config.yaml
norm: "groupnorm"
widths: [48, 96, 192]
momentum: 0.95
steps: 4800
weight_decay: 0.03
Rows from block 2, named by matrix and row number. Each number is 50 + 12 x the weight over its row's rms, rounded and kept within 0 to 99. All counts start at 0. After the name is the row's rms in percent of the matrix's.
# emb: conditioning projection (model.enc.0.2.emb.weight, 48x256), inputs 0-51
emb.0 089:57 46 43 33 56 71 56 67 70 54 52 49 34 43 62 55 45 65 54 25 66 44 39 38 55 53 83 50 73 51 50 32 44 48 37 31 62 46 49 49 51 60 63 59 62 59 56 40 52 87 57 46
emb.1 092:14 61 63 45 63 37 44 63 56 48 52 41 53 51 71 77 54 37 44 52 51 53 76 52 53 46 47 32 69 48 47 52 49 63 65 49 58 40 47 42 56 55 49 53 47 44 47 50 55 47 34 61
emb.2 081:54 59 55 47 63 28 47 47 52 45 51 50 48 43 63 45 50 62 54 54 68 44 84 52 53 51 46 33 56 52 37 51 45 39 45 62 55 40 48 47 44 54 52 43 58 49 59 42 31 59 53 45
emb.3 106:57 60 63 64 51 34 44 50 46 46 58 33 54 47 30 40 43 51 55 59 18 50 43 52 49 55 54 77 18 45 52 55 57 56 54 65 46 86 53 48 64 58 50 99 56 48 46 53 64 56 53 53
emb.4 081:49 84 59 52 55 45 51 50 65 67 61 49 46 49 44 59 36 60 50 60 45 53 82 59 43 50 48 46 49 43 46 59 42 64 53 51 51 61 66 60 51 60 54 52 66 54 63 55 50 72 61 48
emb.5 085:46 51 62 46 56 76 54 54 47 52 40 49 50 44 35 34 60 48 46 39 63 51 26 30 51 45 45 87 40 45 36 44 42 50 55 52 53 59 48 49 43 51 60 59 48 46 54 48 47 33 48 46
emb.6 098:34 51 58 48 74 33 47 50 56 51 70 60 55 55 89 48 57 55 63 56 58 50 71 54 53 51 60 25 49 48 31 53 44 51 46 59 56 51 57 47 51 53 53 32 57 53 43 50 34 60 64 48
emb.7 083:39 41 59 48 53 37 46 59 60 59 50 46 63 60 46 58 62 63 48 61 79 63 43 52 42 50 43 58 70 35 37 76 45 50 55 57 56 70 33 43 56 49 39 70 66 67 44 53 34 63 54 53
emb.8 083:46 50 52 36 60 70 39 66 47 51 62 36 61 44 17 48 41 41 42 73 27 58 45 44 46 48 37 77 46 49 48 58 49 62 55 62 53 76 53 50 52 54 64 62 57 53 50 59 53 60 45 64
emb.9 114:74 14 52 48 48 66 49 49 51 46 64 36 70 48 91 43 48 50 46 41 42 53 39 57 30 48 34 43 75 51 58 50 41 60 49 42 55 27 59 49 50 49 46 35 44 38 32 51 74 38 43 57
emb.10 095:53 49 45 51 44 35 53 45 61 38 46 27 57 45 36 65 66 51 48 26 38 68 59 60 44 45 68 44 41 36 67 36 52 40 46 20 61 29 45 43 51 49 54 27 51 46 70 45 69 69 44 49
emb.11 199:41 46 53 46 26 46 56 40 16 50 46 61 51 45 43 41 50 41 43 57 35 27 14 42 62 50 32 48 46 55 36 53 41 41 46 49 41 57 49 49 44 51 49 46 44 50 48 64 35 33 49 44
emb.12 082:38 65 59 55 60 42 48 58 62 34 50 43 49 60 54 61 42 53 65 58 32 42 55 55 49 55 52 49 33 49 45 64 53 48 51 57 51 66 63 39 55 58 61 23 51 43 40 46 39 58 41 60
emb.13 091:50 38 47 59 62 54 44 47 76 71 59 41 45 41 79 52 46 51 46 46 14 48 40 51 62 69 74 55 75 56 63 36 40 51 47 46 53 37 50 49 33 53 58 64 41 58 38 55 67 49 45 55
emb.14 079:52 50 79 62 25 57 43 43 54 47 47 37 62 57 56 52 41 59 51 35 34 47 46 50 52 59 49 32 46 48 17 48 75 55 53 43 40 34 56 43 58 46 46 97 46 63 13 30 46 50 41 39
emb.15 113:49 59 51 57 30 40 51 45 67 45 48 62 54 58 19 48 52 57 48 63 74 53 36 65 51 60 42 21 58 46 58 74 43 52 55 71 50 73 39 45 55 57 52 00 51 53 62 51 40 30 40 45
emb.16 089:35 68 69 69 51 51 54 44 43 52 53 41 45 55 67 47 41 43 65 35 36 54 71 35 41 51 35 40 36 27 46 28 65 38 69 37 46 29 65 62 52 57 54 52 48 42 65 68 60 46 34 58
emb.17 131:55 59 50 29 51 61 41 43 54 23 55 41 52 43 47 55 50 56 44 37 54 48 48 42 59 43 50 43 47 46 40 29 35 62 43 27 59 32 45 56 43 52 46 59 56 50 60 34 47 46 31 27
emb.18 096:52 67 65 57 53 73 56 55 19 58 49 46 51 49 18 42 41 51 67 48 49 54 42 51 54 57 39 66 54 51 45 57 48 68 43 54 23 56 50 50 45 44 49 44 60 50 31 43 44 57 44 67
emb.19 081:38 38 53 55 53 67 46 41 65 62 58 56 54 50 55 61 46 65 63 82 62 38 41 50 45 48 43 52 45 52 53 62 41 27 49 73 70 56 39 46 60 54 47 28 39 41 45 49 50 68 45 54
emb.20 104:47 27 17 50 73 61 52 34 39 59 65 61 55 34 48 53 45 54 45 54 67 45 42 53 45 48 66 78 09 54 60 41 39 51 45 37 42 47 48 51 52 60 49 29 52 60 59 25 52 57 51 55
emb.21 106:75 69 37 57 78 32 52 54 57 39 48 65 53 38 85 53 59 48 52 70 52 40 65 59 57 40 59 43 80 50 52 76 46 56 55 61 38 65 37 47 59 66 46 77 45 57 55 44 42 56 35 43
emb.22 085:61 45 55 53 26 66 36 43 55 46 48 59 46 47 48 45 59 45 38 61 60 41 48 54 51 54 43 58 70 46 42 72 46 38 40 72 48 60 33 51 48 35 57 58 40 48 56 43 54 45 41 74
emb.23 088:57 46 37 58 33 58 43 54 40 51 39 42 39 51 31 62 54 37 52 34 65 61 35 54 39 50 25 43 30 55 38 21 33 42 39 31 66 41 56 42 41 51 44 62 71 52 56 57 54 41 51 45
emb.24 087:44 72 55 52 73 39 50 52 47 36 41 57 39 55 68 38 58 69 56 27 49 87 60 50 48 46 50 32 60 48 40 40 48 63 37 28 57 47 55 40 74 60 40 51 55 50 47 58 71 71 40 55
emb.25 087:48 49 28 49 65 41 33 59 57 46 54 50 31 40 61 42 35 44 53 51 49 51 94 38 53 47 40 36 30 51 40 54 37 37 46 52 49 54 45 48 47 48 60 47 42 46 43 51 53 47 48 50
emb.26 082:22 53 55 49 42 66 54 46 33 47 49 64 48 56 60 37 51 60 63 63 49 44 48 45 45 49 41 48 73 51 39 68 57 30 51 69 45 76 57 46 54 55 37 15 46 45 65 64 62 59 44 45
emb.27 113:53 39 55 52 65 60 52 43 52 59 56 34 56 41 61 63 41 55 55 78 50 55 34 40 43 51 59 67 49 50 51 87 51 36 52 83 50 75 51 48 52 40 42 87 55 53 50 49 64 54 58 63
emb.28 083:62 74 48 64 60 18 57 45 58 52 38 53 48 44 52 59 44 54 55 35 57 52 76 54 56 41 62 18 58 56 62 48 57 34 47 38 64 34 50 43 49 54 59 65 57 53 53 66 50 64 55 53
emb.29 104:46 70 35 52 54 50 52 53 63 44 48 47 51 54 39 52 53 69 59 27 72 54 67 61 53 47 46 48 53 49 48 28 48 40 52 36 57 41 45 56 49 51 48 44 51 50 43 54 41 46 57 50
emb.30 091:58 41 57 50 60 36 44 42 39 30 52 75 52 43 58 55 43 58 42 18 45 35 83 61 61 37 53 42 42 51 56 41 64 57 45 19 45 24 47 52 51 52 39 43 74 61 46 50 69 45 63 46
emb.31 095:42 61 55 60 23 52 57 55 66 52 58 42 56 51 33 55 52 34 41 61 57 44 22 58 37 54 56 96 48 41 60 64 62 34 60 56 58 63 65 53 47 46 60 43 62 64 65 57 57 74 48 40
emb.32 122:52 41 50 42 49 61 42 39 52 37 38 60 58 48 52 51 43 34 41 50 53 56 45 62 45 43 29 59 38 55 45 37 30 48 51 40 45 49 42 40 40 40 50 77 39 44 65 62 36 44 54 50
emb.33 175:52 30 35 61 30 65 52 47 24 53 37 52 53 48 38 45 52 51 49 55 39 32 14 36 59 50 37 64 46 50 39 63 59 49 46 60 48 57 45 50 51 53 55 43 48 51 38 49 51 29 42 55
emb.34 085:47 44 45 52 46 32 49 33 44 39 46 57 61 45 54 44 57 67 64 25 29 56 70 42 37 46 73 18 32 56 50 33 51 44 40 43 40 32 46 41 39 47 50 28 44 51 75 57 43 65 51 44
emb.35 082:44 53 48 51 56 69 58 40 69 47 35 76 49 66 40 51 58 53 55 55 61 63 93 37 49 52 45 56 54 37 52 47 59 54 62 51 56 48 45 58 46 45 55 35 56 47 57 56 43 44 46 60
emb.36 109:40 41 26 35 37 72 52 50 57 49 51 51 48 42 41 44 42 50 50 38 25 36 15 42 54 43 62 83 28 42 62 42 49 47 55 33 49 30 37 51 41 45 53 68 47 59 55 32 55 44 44 52
emb.37 079:62 55 48 49 71 61 52 50 57 61 22 41 55 40 53 40 54 55 52 49 32 29 61 39 43 53 54 77 50 50 61 76 57 34 54 61 39 79 58 48 40 43 43 51 43 48 49 55 47 42 59 46
emb.38 085:44 62 21 40 29 37 48 45 47 38 48 60 51 53 29 49 58 53 42 51 52 55 57 55 56 37 67 31 24 43 76 51 42 71 47 45 52 39 36 33 52 36 45 58 55 48 58 43 67 39 51 42
emb.39 093:61 74 61 62 59 37 49 50 33 47 38 22 47 53 67 45 58 54 66 41 53 64 72 72 40 58 36 64 33 48 61 52 44 45 56 50 34 43 52 44 51 53 53 50 56 42 52 48 35 43 55 53
emb.40 090:51 64 56 37 67 62 50 49 55 45 38 58 62 48 79 51 46 35 58 55 46 54 64 65 51 49 58 78 40 46 37 72 59 51 72 62 45 66 38 56 42 47 44 45 39 53 50 40 68 54 61 56
emb.41 086:33 52 54 38 80 35 41 57 43 61 50 43 50 58 74 62 50 55 38 26 46 52 55 61 43 49 52 56 26 52 55 31 41 46 61 21 51 15 37 54 49 44 58 59 41 47 50 41 51 39 66 60
emb.42 125:48 61 57 65 39 44 53 39 51 70 58 32 47 55 39 49 50 44 57 81 46 66 68 53 39 49 54 38 70 50 44 85 44 59 45 89 49 97 60 48 45 62 46 53 60 58 65 50 54 75 54 38
emb.43 120:32 37 54 51 49 40 40 42 37 37 40 63 48 55 38 53 59 55 48 53 66 53 35 45 55 51 55 14 58 49 56 69 53 54 49 67 51 62 44 48 42 44 46 00 37 43 51 49 51 41 45 52
emb.44 088:54 48 59 48 27 75 50 60 62 51 42 57 45 50 66 63 43 50 61 27 66 47 51 64 41 49 47 59 53 51 32 23 48 62 46 35 56 44 64 58 45 63 45 71 49 55 46 38 57 35 50 65
emb.45 076:56 45 54 66 46 41 71 32 48 53 52 59 58 57 46 62 47 48 55 42 54 36 82 72 60 44 59 63 49 48 52 37 44 45 46 55 51 31 63 60 29 49 51 72 28 49 41 53 48 41 43 49
emb.46 084:50 33 47 57 60 45 47 46 35 31 48 57 49 68 37 59 67 52 44 50 77 50 30 52 50 54 36 49 80 38 41 45 54 51 49 54 46 46 48 48 52 35 50 95 64 64 65 49 57 45 45 60
emb.47 076:74 45 45 48 37 76 53 31 54 46 39 27 43 36 50 51 61 60 62 34 63 40 53 35 38 44 52 51 49 46 57 39 36 45 36 42 47 36 50 47 55 40 47 40 36 61 66 39 41 40 68 33