A small class-conditioned image flow-matching model, trained from scratch.
Model: 48-pixel images, arch unet, norm groupnorm, activation relu.
Training: normuon at rate 0.0091, 4800 steps.
Data: 98430 training examples, 25.0 epochs.
Rows from block 11 of a small class-conditioned image flow-matching model, named by matrix and row number. Rows with one number belong to one channel. Each number is 128 + 32 x the weight over its row's rms, rounded and kept within 0 to 255. All counts start at 0.
Before each channel's rows are labels from the 100 images, of 14848 (inputs lightly noised), where the channel reaches its highest value: "responds to" is what is common among them. Only what is clearly more common there than usual is listed. The data: retinal OCT scans (Kermany 2017). In brackets: how many of the 100.
# convs0: first 3x3 conv (model.decb.0.1.convs.0.weight, 96x96x3x3, each kernel summed), inputs 0-95
# convs1: second 3x3 conv (model.decb.0.1.convs.1.weight, 96x96x3x3, transposed, each kernel summed), outputs 0-95

responds to: finding: normal (100)
convs0.38 [116 168 119  88 184 109 161 210 137  91  99 190  91 117 124 100 131 114 108 197 166 117 126 111 107 168 123 121 156 135  81 129 122 159 138 149 188 148 132  96 102  99  71 128 112 191 152 113 118 134  90 124 107  69 169 134 139 148 123  93 132 117 135 114 122 108  97 194 118 101 136 157 118  60 100  77 111  76  81  96  92  83 110  91 150  77 131 167 133 159 110  69 105 130 117 122]
convs1.38 [165 136 110 179 114 164 141 135 111 199  99 162 106 133 118  98 170  61 159 154 104 112 179  95 154 110 104 179 134 138 149 132 116 182  86 148  78 148 126 122 112 138  53 174  92 135 112 185 142 141 121 103 166 130 113 160 133  93  99 112 120  65  87  89 133 121 110  33 170  93 122 146 119 128 171 170  75 164 140 119 170  83 123 163 131 174 112 134 130  88 143  95 125 124 116 130]

responds to: finding: diabetic macular edema (45)
convs0.44 [142 143 105 201 120  99 121 195 144 118 154  76 194  59  94  97  88 112  88 125 165 128 162 120 135 110 132 115  93 132 117 156 118 124 150 102 150 112 151 137 119 127 126 152  75 161 157  81 117 108 151 106  59 170  94 155 117 120 138 144 118 144 151 125 133 143 143 177 121 160  93 143  85 119 119 164  87 204  85 143 149  46 117 109 120 126 123  84  92  60 152 174 177 106 119 170]
convs1.44 [121 104 155  74 123 150 125 129 127  99  86 117  79 134 134 127 153 131 155 160 145 104  74 127 113 192 200 218 160 110 164 120 133 129  97 162 155 103 122 125 177  96 132 168 175 138 145 188  99 106 121 158 158 119 145 121 122 131 114 137 138 101 150  32 112  56 118 117 105  95 146 108 115 119 136 146 112  82 179  80  86 153 144 141 157 157  88 142 138 216 154 115  96 106 116 140]

responds to: finding: diabetic macular edema (67)
convs0.63 [174 124 164 122  77 138 154 198 111 121 119  96 120 110 131 115  53  79 179 126  86 116 157  74  87 160 166 110  91 118 150 130 137 118 134 102 104  97 136 155 119 104  45 121 138 119 136 109 114 124 109  76  87 206  95 123  51 115 106 125  73 120 135 129 116 113  62 130 164 152 111  94 122 130 153 103 135 131 118 101 161  52  87  94 120 111  97 132 127 167 113  89 172 140 169 147]
convs1.63 [101 158  86 143 148 125 110 156 134 177 141 177  90  91 147 132 147  83 230 147 121 126 141 100 113 147 105  88 114 126 113 175  80 174 100 132 114 151 118 180 117 140 145 134 221 141 178 166 120 140 107 115 173 170 111 113  95  97 159 159  85 145 162 107 114 130  53 118 137 118 158  80 134 126 187  82 173 179 145  67 118 100  90 130 132 124 132 102 133 101 133 124 156 105 152  97]

responds to: finding: choroidal neovascularization (92)
convs0.12 [ 71  98 146 123  86 149  87 141 126  88 136 168 102 155 110  97 200  98 131 162  98 137 169 109 148 152  60 137 145 130  86 167 169 144  95 143 110 123 193 144 133 154 168 138 123 168 141 157 170 115 151 166 113 107  68 114 144 148 131 159 142 119 140 109  82  98 192 147 108  37 113 208 180 135 136 121 117 167 130 133 158 160 101 129 134 140 185 145 179 110 132  95 152 161  99 120]
convs1.12 [157 114  74  68 160 136 103 128 150 163 151 142 157 121 130 124  39 153 127  95 135 136 121 129  78 128 123  87 153 147 192 101 141  84 113 162 180 113 110 163 143  80  94 180 123 122 106 184 123 150  95  72  74 120 183 173  84  58 149 105 149 123 151 147 106 117 118 142  85 188 148  88 123 133 121 169 117 154 141 171 116 110 121 150  70  92 111 109 110 107  88 171 126 112  86 106]

responds to: finding: normal (81)
convs0.8 [176 129  91 123 122 154 102  80 117 112 100  89 135  42 123  92 154 116 160 118 136  97 129 145 122 128 170 143 157 142 120 183  98 123 100 101 175 103 113 158 105 108 205 146 147 177 157 135  72 149 127 146  72  91  98 176 111 108 142 151 133 105 134 134  81 117  97  96 119 188 134  94 111 126 141  74  93 141  34  98 170  75 140 154 160 144 149 140 120 148 126 108 104  82 144 194]
convs1.8 [108 117 225 138  94 127 176 164 119 141 115  79 139 141 121 103  88 150  59 100 113 174 162  70 125 157 101 140 174 147 163 119 183 154 130  87 105 154 147 132 144 228  98 168  97 128 103 125 153 147 184 140 125 129 133 152 143 151 144 106 101 151 132  89 160 128 147 152 152  88 143 134 107  96 100 129 151 147 162 166 125 226 109 112 107 137 111  99 170 133  91  93 151 144  87 125]

responds to: finding: choroidal neovascularization (66)
convs0.68 [111  81 162 161  98 165 127 134 117 122  86 109 134 209 117 164  92 113 105 120 114  75 169 127 131 123 114 100 136 162 109 150 100 150  82 131 158 106 104  65  86 121 120 181  80 111  80 191 160 121 129 125  86  84 131 137 122  70 133 104 194  85 101 149  88  86 112  83 104 162 111 136 173 129 149 138  96 152 172 157 157 156 175 118 127 118 113 140 162 174 116  50 136 173 137 162]
convs1.68 [ 94 163 107  89  97 145 125 214 105 145 184 151 155 169 141 167 153 152 122  60 134 140 121 117 130 123  53 104  67 139 178 123 124 123 118 147 118 135 135 185  94 172 122 182  94 149 115  60 111  65 113 117 138 113 129 107 131 136 128 129  95 124 118 139 123  55  89 165 144 162 128 107  66 186  99 162 160  85 137 132 109 116 132 113  85 128 136 170  76 139  93  74 151 105 122 138]

responds to: finding: normal (91)
convs0.17 [110 129 161  84  88 118 121 134 123 143   7  96 163  47 145 100 137 130 120 106  82 125 122 131 171 170 114 120 223 125  82 120 135 127 164 142 117  85 112 137 137 154 144 126 114 174 118 130 139 147  90 123  90 117  94  63 144  87  98 119 143  81 144 126  76 194 112 126 128 205 106 117 127 151 143 124  69 117  97  90 127 106 119 141 146 132 107  88 141 140 126  80 136 103  88 131]
convs1.17 [132 126 103 116 113 139 113 187 108 126  75 111 102 172  95 119  85 171 115 110 104 151 156  89 122 159 131 111  58 139 150 116 127 130 124 116 176 113  67 110 115  88 163 120 108  89 111 143 138 174  77 156 148 120 158 166 144 129 159  83 158 149  47 160 128 122 179 153  91   0 132 103 147  99  84 134 140  99 122 155  98 114 118 111 102 108 126 131 140 102 148 160 155 187 130 111]