Weights of a small class-conditioned image flow-matching model: arch unet.
Rows from block 10, named by matrix and row number. Each number is 500 + 40 x the weight over its row's rms, rounded and kept within 0 to 999. All counts start at 0. Numbers have three digits each. After the name is the row's rms in percent of the matrix's.
# short0: shortcut pointwise conv (model.decb.0.0.short.0.weight, 96x192x1x1), inputs 0-191
short0.70 101:505600482496418513474514573558505569497537575513510540487501573513456563491547466482489518591606490555492636519508474485511574514581460532545506502461505469543492540500490463489431478487484506563509533475537477522480502517464469484494526528551423510573505493491468517426433423501510568466477474468498456541476517529502496462549458512531485505471535485480494526485450508526506579482523462526480487522511498519521518514573535553468500528496459566527488557390498564527482512500499495512573457585445584464470542513504471511509571476537558534482509508429490547526499509473475554544
short0.71 100:511509492494546483468491483495454496471535463427515507528507420456447519516501468552489511484467500476542440534487484552490495546432519450518542533494540556483493575521498441514472455497542552473460543547407472484494513551590502646538534496470541507534497450532395476508515483463561493501500471491480420468471541494514466495554503587477498527520477584487544541471437486588456543502483557458485478505518492514504473461517475502446528471436490474491586554526516449486514554453515425483497544464443482535564426502507507548523556534534512455555505492480557548563577579483543498502
short0.72 088:494537512532525503428503487470448570540551514476543486510489560541480489490442596458454440543511451480551532493492452459488495491547493440505486444508540499482501465464533538627525554492475467475511502564541491491452491597594546526450497515488511497467535482488451505515462451512449405546527480572596487550487458541483529535413530505460499529504511485532500507493548512492494581478507498477525454406573498563549554489500454473520478589485522505539505485473432596563488503569480437507513490456492518487430510458525491502481565514481456492447523516535504516498422490482458559479
short0.73 102:549583525504437475572428518446475525483450493526471598546523510579568443420530466529546539484577480539463516508543511458492556518483525587525465549544558410582449513609440541488468544486490483513543429523403525456467514472484479504494505544528414481537524546494459467505531548529467528408488480509581514465505494454494576556464552516475503501525508506531507550538468548521543505470491484519543460521497492522459486517441485505560491505498488436552480458569485497492515570564506515512475538539520450463474482476515451475459514494491441498482554489434519481472457525506530472503
short0.74 092:582461474500571449466529541481525391499577490511492549389538495562496462464484482507466487573523522455445457482528443603487536490588587511464475508491496481475434480569462526573497579550507388520490540503519543463470455482499512487528479486479447596505511444536496518488501485455540463514506502450500495514469493488425570485522504545549503448566480496452519579506492511503567519483531489546464518524466570450459481518516506547484482473554445510534491510521471487375534485487474496498575516554541523444520489530511542515510480482548517508525480478467547483512558492531504490435
short0.75 088:491440491576514538553542450500503459480495503480508439490367492498485538440487496530462453509520460509439499512491473539540490474454534469546583518483462443510446461474531497513484609484425470472560529386473503596493518507592525491560523481402508503460491454638463527508501418503502466508515533487507561519453492494489544543484484457472567444511538498514493504471557563510530500554518518507474508499492534527521458504440517574479464562512511514548505545466524493554563467504501505527502556373461552520500506526469480474464501535486534478475528522504525517519435547466513526497
short0.76 097:568580489527466518458456486406482453466444464503478498460510556626573528427460434521542496496635519501417500536511540510591517562586469542453483459531535402480489460450442526536489500538523498444582490467548433471459498508464449490478431468532511455490487543605467508474456461532541504482545564492472480472553451470490478532480467556499458522506492508479497478556536562531489483473459542489509499519532479508504548522487421494554492461504479498516510494531511519506470541493518524476464517501450474493540537477484471495487504492499484556439576536521489488469538460492526411476
short0.77 098:494451527531479461467586581438457503453459467507485497478537465533451455498479587602469464585505522489391487516496507511479539545515501523515481532504464541512601474532445496511422481538444486531521469468435551475556486474561565467481520608506460438516491524600488544458508544543483599442537544510512469443517539481455478443556494457456519511491478514496484503466498506518517529537506515541498499542498546497513471472500478502472533502493520385480508511483502523405593494518550491439483523538431507532476484505519539545477523539499481513591519514500492481524542578519537544529
short0.78 092:482493539547463503546527436525525428558591495515520565458492425456473563499542476505488505530504561568497547574512482502465608460427553548410466549445483536494512478464526526509495506496461467486528543530500501536543523519496561498535537489482538524561436491578528498527455590552526456562498497532483561503539504512526508524493437483562464524513544493496528535537512483512548552478573515504453462465556524535497478540571551498499487574465502566459513463476486554432469507517457586526554521462500474459556449543505445464547580539566514445465534557540484499453503495512529551526
short0.79 097:548502448455515476483488528473534463467545557511407557516504561543497552444516441461533527532556464407498524466487466486598463514597579566464498511530502492559545479519473494508446516528545464481507490464520502461435500515495496494521536540498503507437501479492453522519416501454459536463512501507479497477514546488513472474487491505575484520508509514499498483458478469569488441485503467547514418525398447504486536473433459506449430471526563439446490594466550433515511533437490456524488538537503499463412598520467515511520474427498491430549592501420490525516538500465531481534
short0.80 096:472469515479514557497475583554434419470442490520486508438512519538496497562444478472516516507507494470490455545472525504546599591529469520517567424516541529498569406553491479445448472444518427493499490386466471505490491395567546475502480495578493507650441487540496493485584495468506514503545494546490527521493515478530500430448442501545477546513575508502455558439486505530490508464447507504488479525524517526521476481523476504451513546496490548533566541547527524497468507435529431514473475470480489478515485511516523470524563485489557489454524489460496547491495478477527585451
short0.81 094:547576421527507472548549620499513469473543535525511551468569517527492507527514543569499526528432521525438560518527475498531519487525497613520522547520496508545548427511492422501398484479510463535528474515524495431453484499520459468467551465545470473479433498490541532504402514484593470567528484476529448542592509510442484531515572472530454436531431473515549509491482499511497517529481556553502535518500517461485523500451478446492463453488482591439466455585563479509459552531474519530523506513505496483508515516454479430524514441455478484476471464472527528509441440516492436487
short0.82 100:449522506560494519526524503532475509524448526520565507481546588498518499561484547583458551474442544513453455602499535534479504563435475449498499525500601540572521555564472509532500501549550486460528489495551522543448447439500448497487456490479557537600479538517488449476501481487539467574507514496552472520515479501457560481494488499476445493498539541579545470567581505541464535478494514469503482499549520503509575541498522455551462573511473486455545432543516532521449443473470548512484482539471496554529460499539464493477538570600489492448536576538576537549469480530534523494
short0.83 096:478423550593532541444488430522520494504464499584456487453538519545564438414457466474451473466538551477500502470505374416535438523423533538501440447549504491523480473501462558508556558560505527508429559571499446551421455419474473533437413512461542567492535503471501489514534515466510460537587525540517504511527539526522500521518471556487507443514454525513489505536509513511505512430558547454540505430518503458528534497600470565483492529502495487494483525520514530510511541474531513487486518470454538513532453491511540488501544513513483510503461534517525543484455455460551576496
short0.84 114:446520441578516573486532532417519434446501521469473446445564438446516496542478482512552518551518584510468504442479472417495561511474500486565480513494512414497487576491532505456480519524553512487496509542432530468514468520544488536502459509553568437577528493484483531497482470408484500487477513509471507516454482431456504482538499481514467525530505492464451504512520440451488454483472440545470517527460493526496453482410467525545507360532509484505435551473504510462493429588419498440442495514547473455497539539446541464530451526441511488470491512476537501492422522534522439463
short0.85 103:537474506475502436478541450449453480556457339545568450495499591555489522503456567465489509491451442523508436503520472442537469474527566516435400478581512484497451537503465554506508539546496549584473523451565473489549463495494506535506456518497481530519458489529483502543516435470452408455504469520507525510534490563508507462503524449504554466425483514535524411476454511495532544541528514555518508448476480494487522534526510504503486548568518450510469480503488518561536554477607525516518432546501508465539467509542504491450560503464518428561475519489535510501500574499547467517